Weights of a small multi-label image tagger: 101725 training examples.
Rows from block 9 of a small multi-label image tagger, named by matrix and row number. Rows with one number belong to one neuron. Each number is 128 + 32 x the weight over its row's rms, rounded and kept within 0 to 255. All counts start at 0. Numbers have three digits each.
After each neuron's rows are labels from the 100 images, of 14848, where the neuron reaches its highest value: "strongest on" is what is common among them. Only what is clearly more common there than usual is listed. The data: aerial photos of the United States (SatlasPretrain). In brackets: how many of the 100, against the usual share in percent.
# fc1: MLP up (model.blocks.9.mlp.fc1.weight, 768x192), inputs 128-191
# fc2: MLP down (model.blocks.9.mlp.fc2.weight, 192x768, transposed), outputs 128-191

fc1.404:112192135095168170112103097095174127162096118181138106158070108149145094168150186117110163141058225182087138122157150108126125117105144180173138118103178102127164154111123116088122140158063133
fc2.404:198111113185131138128137164140103205108189114124110123085150142152112108167120167121090098097176113149140117132129201130141107142130150119152163205135102136137125146133094147154163141128233142
strongest on: railway (40 vs 3)

fc1.749:101135147115109182165087167099104161099127118148096146131145137110143099120112145170106091147102073131138068143153128076090182122143138195122137146167216108093108110130150133110115126126176135
fc2.749:147171146127107137100150167122132029189156145091162121088161142099113122154136181140152141155162100103082159151107066104050150117137130124167119143120103113123101132169114092173091091107109116
strongest on: river (35 vs 2.6)

fc1.737:100126111119166103154133175143125134160124193087176140129066083114057094129100193129130185158143096140135172110161155114172106092107147068131144092100109188126124151112123173109167138135147109
fc2.737:149155102139131106134117141091098119156107143065095169112184199129120129116082132115133153056154091166100105137144147090157091125169166187115083143148097103138096155112126076149198123157123148
strongest on: railway (28 vs 3)

fc1.13:132077123065128158199145072123110143120142167089085124065163155085139092117119105125105123122147122128082166115151133127163176109158129139219090120095122151151117147076138193119139107133116132
fc2.13:144110232120016114134110099209106103104105145162122190112102173113079167169109125132113133162198088085114098156079066133082121205147129082151121082099115130100169106132139085158165194143120108
strongest on: river (31 vs 2.6)

fc1.533:097059117087138090159118095151061141090099151091143140161144056107105205158133101106091158096121146213140130146115119115110130105092162128122144115132161110135156100098085153106089152153086137
fc2.533:165139116117113155108131194084116080079067139119131153152128110085097176156150117134143172082147168189140090144147075162133111133122124148117126155154112062099171128114163154143135096104220132
strongest on: building (81 vs 41.7)

fc1.390:107092125117153112158106130114167108083097158143107167098089136121149138120110133114160120115113101172115104103088064119097123042106104138085138122138162079088117169125104117095149113124151141
fc2.390:134154124090120137087094121092100129137100150119108131147101145135119127159138144097123133167079216160192135157149172109134136157089119126095190131119138118166121148086160098090139162103184207
strongest on: railway (39 vs 3)

fc1.668:141106179123126117128098131108172160127078176150081135111100126187127128137135123126213175122157084152166242190159119102140074166095111138152090134164135124139166089123111097122155097126137143
fc2.668:116112149153170062153104119163097152116087106078145141105180106147145122145117111120123138141193147129123113103090114128130144082138119145158138120064127166142159092111147123146087109114179174
strongest on: river (29 vs 2.6)

fc1.574:136131074090122149096177187040097144141131151192164178153077158154124102116152109134068119147110040092069067066108147118166140128111101063082118100086105149129173173100156109155113114134120156
fc2.574:122131100086175118162188127115128082120147130068138206174170131131093118088100171114075123119126139079113138116100147173116099140162196120137119142139122107067150128148091105158147163102157135
strongest on: railway (34 vs 3)

fc1.401:187154179111104103090073111113167134147133109109134151150142121193122099122099087090105111121144170139157170135135110129127128137177106137159144113154121091174124126132142098057079120125112127
fc2.401:103150123182113139126060149150137063131131091109104142117135167166140140170103148121150123180179150089090185129141106126097165134086126119111084177156105128084156134131096080137168106119135120
strongest on: railway (25 vs 3)

fc1.277:152085102151131129107116102159179113119207084144079144109062135057098155151106121115068120111082151148133105115097128107128130122085159130163110119112084161133136129082125130157153138175157147
fc2.277:182102114068103133082071188118136064089138131119140106192152153084096140104136133136119099103067108125097134120104084185168071153110102105059119114131064107131081140065156138090157127127125155
strongest on: park (29 vs 5.3)

fc1.660:151113072095162191148175149075080166143117113182190111131109150112122110129156186123134130130135144102143119150161109167113137118082127131174094097053163099100095125087182134122157143123134156
fc2.660:141125113111035132118187140145100163140108168086173096127155108131118121203090167133136139082171117066087173124167161132143183145116133204152087136147152144149092153109151129075135102170150117
strongest on: park (26 vs 5.3)

fc1.84:165150097103124113171099112108061143224101087119124072093155147124080086104135139172115134130118133157142081174129087103133150117121106115183113141165116154152065155096116143152149053091182205
fc2.84:134094206121082128072058060148125172123147119191078108127193104181139175151162145103132128125177113149145120112106186145134126106134100155174071146142099067173150103168156103114149119151111133
strongest on: river (25 vs 2.6)

fc1.226:124166096120156085095102135086095163131124121138092131113067107139178142130221127123124132115085103132137129146154092134073122108076129101148123140138088155067209183137103151074152069119110145
fc2.226:132053106103134116144121131165148140149067077116138145116098121104124093097173138127168110163123143022155163143128183149146105045132152149193197167145171111127145132167128091114135123145147109
strongest on: park (26 vs 5.3)

fc1.495:135082071125054100154075059139196157094114123178080182102087097156105127154062113128079139091153064108065117170114171091124157175110126176130133097112128191078131170139114156113123086140116150
fc2.495:109105148084107113150137098112133062130115106142145062093083092129067124101095131125115137163155125097084141161179036081104109105107179147099151112093128093125101149138108164122134180124172152
strongest on: river (30 vs 2.6)

fc1.336:131140125105113179103065106100076079173094149108129174093119200146141110114102133082050134197131073141093111064100133104115076178076157158147092137160131086090082112177132111125127174156127111
fc2.336:164129166146143061126090183161111138143095115081110155187049142131122115175084126121147100122105171164109118105087117141098069119099158149104122115091095145093096081123125165118148197099116144
strongest on: railway (39 vs 3)

fc1.616:113131108141159180147131102119087130124119130141133133114114141081168123170117141126135091105104091182152154059175101089154064086124163132068126120109094152153137082144168163135135148102150106
fc2.616:103124116141103083083132147077105207138203103140074147128140138106173134129167106122100143141104132158143135103079152063097125172185099110129152126168111118112131109069117109087167143163083086
strongest on: building (92 vs 41.7)

fc1.569:143120185055117072080129195101090137113136045147154158114129087106084122091106109096114155152129112119134094164154121115164138118161082140155142094184066088104095165138070122130138104071127090
fc2.569:143110139095143120163156152132105077053194112188133201118096110136137159158127105131108164140146147172097123150134105120166089129064141135097091123115125144151142131151124111126159183125083073
strongest on: building (67 vs 41.7)

fc1.312:096117164087187196112162109131085077116053162095159121079133078131088166127133085149101145186124161169141109144111133091100120135120162114176126111158158174098106081122149095095108107115083111
fc2.312:120189120102113091129112181130102093143161152070106146125088112208157095150108162112142148124123162151147057107154135070170107134171125123163118122158152103119128135125155103147123169114175149
strongest on: railway (41 vs 3)

fc1.739:116137154162124086104147130118098125103079148133137117090160146138090066107127172115114162146148120160131151174131188102087145059112173127155142074150123103113163120168139174147134109138128106
fc2.739:076084134116104122068117116138114107128178099091095088139076108058119151154088134118157091109140089144083076156067134089157140174144125109139142123058079101118156181078131176100103140112114101
strongest on: river (29 vs 2.6)

fc1.101:106104124130091188126032111088131102165172081149167085076089132162138124148187151173094161118147152145162109154048156155166158100099120088114134042118123131114114090130105136136157125111091154
fc2.101:191190096165111141123105087147075163129060121084146229169083103111096151090119095127182123101235148125114090159121132081136135157064117134095105128099166100137130130169180110155139118159125152
strongest on: railway (34 vs 3)

fc1.201:137097134146159166177135154099075198081102092219125107123099151145124070129059124119084110122160118133146184180145143158118157112095096097161062134145141185080154119107103147143146093153182090
fc2.201:123167160117105110056176132148109099186160117170160109098109169115124123122115150116190148123181042133150090075086059153066129111081106192144137122137106161104122165146149185139164112087073108
strongest on: river (29 vs 2.6)

fc1.57:150105150146076066125119151128123155162148167138085079104113105124096108160120111000103141142097098182169102106113095126106154149157085141133177158147096140092104096151118162096130081121156143
fc2.57:143152138171110073149109117084128130117147136157123251155034129101130155135124102130165078102111110165056149113119095171120113106114173111135087133108137194111105139119111184099130140126110166
strongest on: railway (36 vs 3)

fc1.378:097191090086127110092164103127165111132168106138108115149161155161184143095151158124123075155101153097147139124114116107151103133150152143128128097148074206147089101154129050076067131153150127
fc2.378:129064099131132139143170064082065173182116142144187120123169156152169183132081167129151044198138125085161130117147147162138126143119157214144139168109121146130125141157136171114137090122097148
strongest on: building (93 vs 41.7)

fc1.73:135104134107113184106099044118155159159192098155138067089107105103156126133120102147120111146139103118059152111162095136089109089149113146105106133143148133059123108158135158086125117096096137
fc2.73:178139131112134085136120094119097218112130106128087168142113146114145061121112135132191134126157124097134106137124118155124143143100160122093118097158120045144170117160123093121115163060050160
strongest on: railway (30 vs 3)

fc1.203:149133147173116109157142154128190154136142117146106138104133159139142047088135136129053131133123132121129099152154128094133071105039185139135207118138157112120087099096179124140089106129163182
fc2.203:093157145092097122050168162136137072126135174128166123062106143141088101107162142125087092145108136119104157123099107119133117064106101135112142146115139165155124194149123122153057115092146105
strongest on: river (28 vs 2.6)

fc1.666:178106144105153153144130091105106121118139171160216194084078149146147057163100155107057112128167102129093125149111129108145101109096215140145097123081167129201144124127133117112135149178090161
fc2.666:073154122124143103100137159129053137162131124102132134128121141182107138176125181130133112104068173159128102136115066158110144132136143142135130091182113150152122120134126020188158214090225138
strongest on: railway (35 vs 3)

fc1.234:128128098108060138148121046169176091149115122150095097127167083106100135141177122134120084180130148165082119160137097120143109107102119101077193179111194095095191116165160108097158163128171117
fc2.234:211137105203060090176134130129115173114084111085112147146124155136149185132108137172128124091087114183109108121128114118132157178092085181147113120124132120168177092074127100105124154052103148
strongest on: railway (36 vs 3)

fc1.217:115097185122126178125113143127152207174139194151045097156158091113173079134092157129099091147109086150150140144085189091153161121127150136095132141188113108126123109121158147093115125122155114
fc2.217:152106138118128118106145105133090151134156131142160195118111086181098074125134145133123086094162097074069133137074077105162113140077145142122093160117088086172152109112124131172166144105180107
strongest on: river (37 vs 2.6)

fc1.208:074136167169155118100151124158079142103055114108156208138094130139100142120153177160136102167171076125107115162151090098171161149116152112145146101115133146073114191122095156104178121113110105
fc2.208:157123088132127132153201144112076190160116157160126118199100125148143112138165144145155106122183032135173119133122117158130102158115136105118189166096172123106092193185079083131113119131172160
strongest on: building (97 vs 41.7)

fc1.158:128127136075101120074106120140116142087122111105101145099095156132060062127104183127128186185145114117031121160183118132080107081115121124103171157147134141104105071125172147122149095130118152
fc2.158:070101161120056141135101103172146077109204118164111081106182106113148112101145145122125109148181109101128138147074159147162149117084120128087132147053181077114160117165124112104097162157101134
strongest on: river (26 vs 2.6)