config = dict(
    arch='convnext',
    model='multi-label image tagger',
    dataset='aerial photos of the United States (SatlasPretrain)',
    train_examples=101725,
    image_size=64,
    crop_scale_min=0.5,
    horizontal_flip=True,
    translate=0.12,
    isotropic=False,
    norm='rmsnorm',
    activation='gelu_tanh',
    mlp_ratio=4,
    inner_norm=False,
    patch_size=[4, 4],
    conv_stem=True,
    depths=[3, 6, 3],
    widths=[48, 96, 192],
    kernel_size=7,
    num_labels=7,
    init='xavier_uniform',
    residual_init='zero_last',
    optimizer='muon',
    muon_scale='original',
    lr=0.012,
    momentum=0.95,
    nesterov=False,
    orthogonalizer='polar_express',
    adamw_lr_other_params=0.0018,
    steps=23600,
    batch_size=256,
    epochs=59.4,
    lr_schedule='linear',
    final_lr_fraction=0.05,
    warmup_steps=2360,
    weight_decay=0.03,
    adamw_weight_decay_other_params=0.01,
)
Rows from block 9 of a small multi-label image tagger, named by matrix and row number. Rows with one number belong to one neuron. Each number is 128 + 24 x the weight over its row's rms, rounded and kept within 0 to 255. All counts start at 0. Numbers have three digits each.
After each neuron's rows are labels from the 100 images, of 14848, where the neuron reaches its highest value: "patch colour" is the nearest of a few named colours to the mean colour under the peak. Only what is clearly more common there than usual is listed. The data: aerial photos of the United States (SatlasPretrain).
# fc1: MLP up (model.blocks.9.mlp.fc1.weight, 768x192), inputs 64-127
# fc2: MLP down (model.blocks.9.mlp.fc2.weight, 192x768, transposed), outputs 64-127

fc1.329:069067144149110118121117114091155133136173150121097148079086115082149133138107101132118117148142081119129172118132132092157117131135128135128156152135145129155107112132140122160101090108085150
fc2.329:095097075124137149105139110086134132129087118150109132109195124132125146162144131129106120124134100092113143118165079159141109167139149120106121120112133093074122109131129160141165172111105124
patch colour: pink

fc1.567:094108086077113105106119116142107132162085126137094130119128128106145140154133117137143099115130114104150107136144127129142115157118127146138119156192134165099127137110108184092122117093100082
fc2.567:087155116076121113116143133141154140109138073148118144111144135104102126105122134153172125155142141091145110106119135140130108140077162128119151099140141133112136126116154115118180138106155085
patch colour: brown

fc1.421:159111084129147126121117123052122140147151145201127097125096163101173135157117164117120102095166133112183154095148126115149076134098151137130118117132173132155123091130167092123136111111103119
fc2.421:182141115130145104140133059104088119193132133104107113133136149117105134137125125086148133134111143166111109157101137157149132133148156097079176148117130109088121113125124112146141127131137095
patch colour: pink

fc1.389:133123136136095115158119075136091097123100127156102102104138081120127145087117119128089058146110109078129094123159136099134134119135105149105155137123124161154097098113147119116101131097067150
fc2.389:130135045094122129139162122132115124144112123147120097150146137089165143095139110122112146157108171095136149176143124116140073123145143130102104137128101137164121144159161108102130150131126111
patch colour: grey

fc1.692:119163137102164165134138122156134117157159106115134112071121098176171123070131178122147159129138167123153154127157119130132140098090178128106087083127091177158177131136125161111130115112140113
fc2.692:080108170150117121155200116106146147153110175131160139111107132131105084120085121137063124124118138139107121149153109107148144141120131134133137119143127105146100130142179132114160160152127143
patch colour: brown

fc1.716:148143128191142130116131133090092132145153119102159105151157083129128136146134164119142127128111120121094124122168188087101135162125154113128100119101148141082120093126161147152162148174104082
fc2.716:141128093100115092126107143146118128087144132132126145131137136100137114164065130167069109157145142168136121131109113158125081094140144160120156132165107163097124105119121119118124125130118112
patch colour: pink

fc1.305:129161120139118127139153111156091125138143164174107142093136141109147123181142134133151146112127152088149138116155101120172119111162137159136127095163113114140121125111131140140128164117163119
fc2.305:134103086104146106119088157109132089086165081112047105092131185132077103090142125146117142107114147087146136114096156136142109086143130147151149133139119104119145106119144172132180143146154130
patch colour: grey

fc1.764:147148162182152127143117156120114146130099119161101131125142074088162151107139171113106175130111173113133149117139172115107120130097096139100147090138143147120163097119159108128106154167124114
fc2.764:135144152106107112154145108137137124157126087124096151175128147158091168136097146153127117127118144114113118094174146163130120101131135148145096096105130120156129134098098167137118100129134127
patch colour: brown

fc1.106:115146140135167175101155116121106106170177149124197100133116160112093162116118113173148089163120140131142126098163116135159124122139103132113145101145130107161118127130113160182145138138089138
fc2.106:140099118137142131092063129154154121154132137128131131108145150144167124104094125174121146150166177152104139141145089098116084103110148088114102150109132092156146165076099123110130113099141096
patch colour: pink

fc1.388:081155112164130145182115128137133096127114149156152114104162167118173087093106148134141096142116120155105142098124175102148099132131101118147099167112187132111119124161145121140122119121084139
fc2.388:184145165138107076126069100121170112135122146109164123102079144153108148148144134134136072134140117156122118120116153215117141127098169125148138116129093156094145153075134148134096123137109143
patch colour: brown

fc1.221:169140114117124146115107115100157140144143152155123131098145117155128160104145132131095150118144127081168114089138104100094144132120101184114167119124127155099133166090140165090141114129118153
fc2.221:085166144163136113115134104132100099114098124154146169162167150107135151130144132165129085102137111122169114155124132118142121118112150092100149101168119097120145128133140143091125094072144116
patch colour: grey

fc1.491:132142135141134148132153100084142172133137172158106121102137132104135138117151111138146113157113116129109168152151132133133085143138088089100181119141147125137059173120179129161130125149111116
fc2.491:102111140089099123113149142150163141084116120161089103073118147141126130173106146104132117157147120142119122129102132114147078118071147134094119133118132125116124142140120158138144165131111094
patch colour: pink

fc1.686:139100133123115133126126169130118177211163118142156127146144119074117163097123121077096129099146152118140112102166156095143117154084126139187140107147156142091148094119131148144171090144088130
fc2.686:157132109142118136118132165095130141166146096140067129131115130108173139107129129164126133141129121170120136143130097123181125135142126165083120167068130128126116130112139128101165161104110115
patch colour: brown

fc1.679:159125113122143155099195169089086144086111129144112107074120114107160140096094123128103115109126139140107156125132120119123148104125110170114154148125157156140146093111127137114165126159086118
fc2.679:145088162157121137127127118132096098161176134129146114119147084124125141125084142109133116139143101140158135118128098142184113144162116143125104110098118136073112110134119147145138133134125097
patch colour: pink

fc1.310:127107133145088159128110120144136103121146119128153159153142108114152163101138126167150150119079138113140144156120141106133087101136127131128148133131104120163153150060108129162102139161173132
fc2.310:111145105126177130115087148097109096130128128124116141115123162136134096122145112142124184092157154113144111127089104136174144100148126131128147102125125115146119152098116114123144169132079122
patch colour: grey

fc1.405:111130112110151143106178105147196123130174125092125091134169118125143138159141103138133149142136190130123149144129119167101123090128131135112126130109159116103132152132138154128112134116086119
fc2.405:106166096126149164164148133134120120148144166110084121178106124125124142123170135128147152139125136145153086108138102130145189142140130121115189156193121129152151109160140106132139133125157130
patch colour: brown

fc1.208:140133192134132107128105096161156164114149151168136119145152158111168155141201137117131156144095137125156123138141105171127112147136140137153161198157092130105154136146078115112065140164104137
fc2.208:108113135139128150113165146135130156136164124120108110163122153168131111141177158088065115102126082121119132113115126103136190134150073121122131100127119123153098101112128138166114179128153133
patch colour: brown

fc1.385:136124131081132109170120093149148115144136171081129110129121172148140130121109127108131135117175119120082119116160173142113156125146138137127147136140189161126133119134083100168137129122130128
fc2.385:108091105113153133119130180136123133158086138161100098176164160140116152100108132117138119058105141145150159130086097099086103089158141133124101139142150119117087130100136184141127153113147104
patch colour: brown

fc1.100:172169133138150186104161144108106089136160178169101147177147151124108121148114082104100093179120140120132141128108171092145131126107159125150162096154148152148133121140100107127115138105090100
fc2.100:146146127136172114105134144098112115130137130170152136118128108154111128172140109123170086180098111138145122070135139145120141102146146094109165140148130138133153140047136121114118167095088100
patch colour: pink

fc1.516:110164080161115095101127144063129160097137107120116132112127103144118144118118141134090085177095132146083128110100112147136126097109119118122137161136123121119100102117128107113132093135082143
fc2.516:129120116134133102159128147131113114067168127170189110110124113123119100132157092103145102127099162100153162169144099123136099152098110155128109089128133167156116099142110121124122130106147108
patch colour: pink

fc1.194:128138131155129093101118088170124108109125136109136108118163142118122119102126141154113114200142159128134115107101185101128125145142161124134090089156147112139136158114155146119119124139131138
fc2.194:061156168123088098140169158115174192142137131089095107160137126158137145133123112079124106143129157119071138116170143154113137138142106124147146112152139162121131153096083113152171135163109107
patch colour: brown

fc1.76:157118093129108139125136112108110150165140184113070168130123143099130152118148105116121118110161119072136160150149134139093146102114086100095130121133171127134142122144059163112120094157121140
fc2.76:126132103147100115125123121115134102154117102178105153149125172124127103145144116126109081088126133126168124166110146132168086124104150113090089106129139149177150136081153091112159149113129124
patch colour: pink

fc1.375:125122190113171152140148121185129156123102102126167132147149131101119141137136130099139111144112151157113099074138108160084104164119104138121138153150152139162135104184119139139118141109110106
fc2.375:127152136091121154140174131115099078125115161141111145125148163081164123124167127116113098134118142171119124150139148107113141159127160146137083121114138128130106159144147121142164135124075107
patch colour: brown

fc1.489:164145102113104073128120165129135106156107105118094144070142135139146110128161135115112144121123117104145143112112112151120127120138148140129136139133104148132092113149172160059150147116126086
fc2.489:169145123143111138097160088144143156145073144101124150177118166156116146144158132157128111134132119105120112136163155113118097121163155158133116096122182066147158109071148130146117128112109145
patch colour: brown

fc1.369:136137111141140068129130156100123118152116108172127131074090155113138135113133145178087116111140141119122131077149131185106145135143088159077091115164160129159128164134074138100111102168092156
fc2.369:118135127128115117157115115143163126163139120122121121119106121154173125132133143096132116128135157135094085105073129106156061150122126112098105111136105201125120127081066140130131124157138136
patch colour: pink

fc1.266:116108121109128144061157116113142167170129141137165129170137135090173141080155114153119110140124140139151136142100097130110075101122095125120114139145132147135140137086092138128164124108169121
fc2.266:133102098108133098123101128125130133127123126139151138149182120150077110149103129141101120120128100152080130151129195123128082162155148163152128125191136120120151158096129114115113127114119105
patch colour: brown

fc1.739:113103147147074157145167120134089113136091081103121109113107157144121128117088092159158127078141139130061134140121108161146120149173138138112122152174143110146118149138140125152098123118148102
fc2.739:147116115130101142081146133132096131154105139114153134108174133085117105155125119148103165104147139162125095116138144142119129124119137124120070156139172117124149149078164148083109130110135135
patch colour: brown

fc1.195:112110142090128087197098113123142068122126145074115160118124127091101134131155113156144125127153149139095122100132141110165148143089135146129136150119148144154138108117117103136120147120141054
fc2.195:100100111093117143128119113149130158131129095122104119131114153123113108137111134080106115121130121122126155132164127134110130127114149128066127112160140096097107123136128149126107121108138077
patch colour: brown

fc1.320:108193106114137113133125140117126124099142111115089143104152103085165115108145138149157095082105166097084136124141157122109135109120127106125142111143171145119114128085105112130116129177070152
fc2.320:104108141157104136115134131128161076106101139098139151171142130123146132155149111141128123138087093124120135081115100161118130139099159163090129144151143154126152120130134134111102163109142143
patch colour: pink

fc1.13:113134128125135079078193125089101110166147125091151152140113164146116150130134134128129132105142170086133078121161131141130151132140137134097119177123167100165149114123139140089127116142138097
fc2.13:124094108113149143125122125122112103107160102133125170120100148143128154152121151117136100150116138121099155107122108145147174156149124121140165104127144138110097119126113139117092149127156157
patch colour: brown

fc1.726:207105120147103150186161094153109159154134109105108146115089129114183128099130149134113112165109131146098115132124167113092122098163101144176132134102087164098128142144154145108138135177132110
fc2.726:145113098132156098073116112121173130129097180182145163143092126114128104147122128150117096121115106124123121090169153131111110076121107086115106163100106129123143116138137140132099089137148133
patch colour: brown

fc1.484:118182141150113094143126101156108114128092120116188121207151131102133140127115122116110126143126135143174173127145154117186126128143134081124134091125151138132137129116118073102146110142178139
fc2.484:101121137128155138107120091124115110159107098164119135127105099136116185083135129098143105111142125127147152109127102134108071121152132127110110126131118106141115114117130153129145142145166106
patch colour: brown

fc1.453:108145181140126114104107100126138106110120133110135106170138132132135106149161086114140111100104119157122156098122107116153104140068141123149133138063157141148169136109116129109102123116070163
fc2.453:115142122121172144098150143142198150120159106138128111122098113176143132139140123134119112089147114155143095129142169127118137138117079153155145142116123140124129145113090098101173142117134135
patch colour: brown

fc1.456:091136167120139118112155143093170068130146108126138116106115144116152147168112154138125163124181133099155138156136158145126138117112114142134188120114143078129147150112100171126097179132158132
fc2.456:166144117160188107080102156126147121093131178172148092107135158160110163129115141167131092136112151071102125133115146134126097139121134128155147144125150122139107133135129154138141077102094096
patch colour: grey

fc1.638:136118120150165095157118166109115126154148122140137117118114105136110120143124155128126164078146153119114079151098145102152133163159102142102095183168185135133121156103144134145132098170114086
fc2.638:172115092125096139129109155112164139148111187144076168127120147100139130129118126114086165126097112154154148090139091091118113127105130148123127139078155136125136135087162162091082152088120091
patch colour: brown