A small multi-label image tagger, trained from scratch.
Model: 1.56M parameters, norm rmsnorm, patch size [4, 4], widths [48, 96, 192].
Training: muon at rate 0.012, 23600 steps, batches of 256.
Rows from block 9, named by matrix and row number. Rows with one number belong to one neuron. Each number is 500 + 40 x the weight over its row's rms, rounded and kept within 0 to 999. All counts start at 0. Numbers have three digits each. After the name is the row's rms in percent of the matrix's.
# fc1: MLP up (model.blocks.9.mlp.fc1.weight, 768x192), inputs 0-63
# fc2: MLP down (model.blocks.9.mlp.fc2.weight, 192x768, transposed), outputs 0-63
fc1.213 102:506519563411527480486423499519531573496482426493475529432492505531498608492586482553599536448568437490523415471510487530505508491476459576497524508509544509502552439439465479437543504494477491
fc1.214 082:524534523478518592489434507500437535526483489553525562459447468501522512454507477498577543428470445496506488455519559440565539474446498461545510514492490502528497495478525506454519495457456504
fc1.215 114:491514495424484513498460505483501502513492556583533430536548494503495504515443449507553555559498499525416488497487507472504431538504497461482488496546490512536527502461456508459582489490498482
fc1.216 102:496518484516498501487472487569533541540541509516491425554505466435454490517464554445374465521520513503487543486488529471504536556491484478572570499495539551441463582506545497542484547483482515
fc1.217 089:461533529522459502574444454505498486543529507473506511550442406447461442488481474487517576537553537490477491536469412428484454453458502585482440491461496471534433504504514518496512483559502389
fc1.218 108:530468505504496534524491453477479510524493544533535547456480515445500550559491489533522515387490496517467425483496491515463453483505510487461483550448397468468403529481467524526542560456485496
fc1.219 099:564473505435473513479428426537523519460476566518579522474442509462505415447565518531490483481494532508480467399501495471491505473502474559543484478531496517463548528509487493571544524453505488
fc1.220 065:533565550534472466401461510473434458591521525483454476498453510456512463437503508493600450513471525504484487546539549467489516461476462536487509472508534454546455427543555461495500504447510488
fc1.221 107:520428463476490531544479535433539494530500490594459567502514450488464531460448561604524475496513483603462493581489500551562526486509473417511504496495440523417466558495467474525525509511488582
fc1.222 105:497442514418461519439555519530518527458522506472415445488595500441511469561546537462499567476419538544460565542533492488481478492465584498535460468470514499519384479462491468526492482442555471
fc1.223 094:542563461540482491465529521453482510472506502503477491518509555511413424524525548474534492537505484517560471588555466528496497458531471448481547456502476506505426527465532477449471442478531537
fc1.224 110:443494480509533422512457474425559477451524614464487486519503501496524458491486493524448603517440512463487463452537507450532484480466498614518475524450515468507501503456562467407495573434401493
fc1.225 113:541500525456484475514472500441498476610559493457487464522406461453428505530467578519528469506517424541530420466504544515498472480489458550513510483453473494437466519520538532528493466429506557
fc1.226 079:534499533387520500479459484543485518548467501485502473482502502558453408500536437525518484470459522508484501518527562428507553474489546467472549495535549563491464528446534465563437535453456516
fc1.227 102:564561517505508434495552513578484474594528484507484466484592562439492487496535492507477432505516517482529482509549499496387538532518493475396577546498512544520502448459464508499484524504433531
fc1.228 104:508514444454517583463551472564576526446484446489553528460441484482520488520548576581496543560486582522499440546446496550516534536497474530472461525511468440456490493501491511450492512438461500
fc1.229 110:517477501514484481515501524403505537492504502528477512491527486461522445531475552547439478407457437587480481471486526521493537435504548408499470548526496488503463476479486512407468477605497507
fc1.230 117:418463530531485449513468477525576484463510490504571555488532490509464502415490436446601412549462549576615492489476493507566524584506546525484478504502503470444524452464451532508525528483529480
fc1.231 106:525529602491491430505543571532551564560487513453464430480497470453482518485493551509523489500503512466452542524461489516453552528478551550557501483466499487427479550491444565502452472514517495
fc1.232 075:544449511581450549473538475526518495520525648498466544504540526516547432490448493478512542503493533488578487515559540528496536500491504524536531515503536515463471472504508568517573449464445529
fc1.233 102:538490470515542529529583468565479501493529497471496374515462522495492503429479526513512492537520462476518545519552514522484489516523560482483508485515467424552499557488551462548479478406534515
fc2.213 107:500463460497470549438502476523472488459444436462438417514477429548542548494521542465513453489491573482456451509517462498487465482518539511493477542451497476482480482373531527535430578549408490
fc2.214 095:525442444532467510485515469441467569575481497486480505502509480508432573507498525416491573473537607499477448522510498552494509508453479509521441454464493481499520497508468547498504455505520490
fc2.215 102:481535506534435510578521518459459483527516479488480488547525604529411485468527523532465536525450430497517497483459512520484517456539465486505558463505433488465461516478524534448525556533427373
fc2.216 098:527495559477587527456506563561486480515546629559498469437500496462529526496467489536547436521507490520497515487557489534501469467531510463467511557502478451497499467524545510451603534499491543
fc2.217 088:432441483499413484521544517500411526544496458483499528451472460522532575502469482540471492446580495471490448510532531475469425540496505475470511519503493513492606405523550424514519514442487474
fc2.218 112:487478489523518423501593445455533522477542439517472435480531512499529473447467454510459434532497522493539509524534579509529519481519543504471581525559534525516491511438422546546524546490490609
fc2.219 099:534550533498431470463477462511482536464519485423482513464406485428516492565434494545454548474426575522514509477434472530524523503490470533515450479569623541495513530533477504550538499434494534
fc2.220 061:484442532567467528419499531547431521468476588497536500437501553488509498465631529455513458525540500491520518470499446517479528455486454495504464546512500506577424509535482557498462495552526517
fc2.221 107:503479492552449511506482538488488483504464512500495491439506439476457463523492501438446578452431534466500534438467458476533519482571524468469557515483508454537464458472421498520548505493519475
fc2.222 096:544424457498536474485524525505535495563572467461529563427577456534532500547488529481473508516433485523492502461498509512479578530494558576490475461527512413487508503453413502464594440457469537
fc2.223 099:600442512408527480521532570456467510510457472580477553506520516489441517485511500527519560483496533493468478496406469527429473490558489561489500581498438514544501486467524555516417502519542543
fc2.224 112:495512436515555472565472557502481593460506497521445520502517479537526562518547498450561504477454497535528428504492517506524417568433499500489568434429478433486499458454474540567562526466513549
fc2.225 109:534525435533495567497440444430540484455603448559552490470496541469459431567538553523591548469458559488526463488514529463489493538508542541531506557535516491468461477505485592583489498528429482
fc2.226 092:494514484498449512512519499576512501531475493487521529501495522531536526499539508541486500525491529505505533555447508451527483484443466424479503443555515549444553525587419539466429486426499551
fc2.227 090:497418530542544433546513524475503468431506520492470502466441598453570483522391466490513433562478450504506542529442507466520547531537522499527549466509540487454478454490496555508503500471482507
fc2.228 110:471441479452506584452525493543469549506485466468514461478469530483470507430517523447469448492543488550512521597529523408489450541512508569581564511471478618511434503580516553479507497436485516
fc2.229 107:538510469489441480473530500470497456451469550501498456511447588509443490495510484467446432505504547479473498468559489477396463476461575525505426460475481408498538516500511489524551464520477507
fc2.230 106:521486466448494529509493540502505499471567466572506424529485524546563517539476487493487495497581392521487493529556488495475422519490531535551384502468461525456470539507584478543520430449484502
fc2.231 105:479468510524493469405507538542481460424553450507532473518485445494518474483481511511427517530465505546491440522533446466466514496487529551476456451515502537507510539461467505465397502520544449
fc2.232 085:479478413520510521477546530526511594446525504571570508518515424486502545506478549508531582499465514456493507482485474550517532559440502503445554455469526436437488532495537522546520548425531505
fc2.233 099:603508463496515495531459554451548482555465415490469473500507546511520478453526537534472474499512506475487480537457524501542510491535524471517506427515451518474386451531469473471553478505549516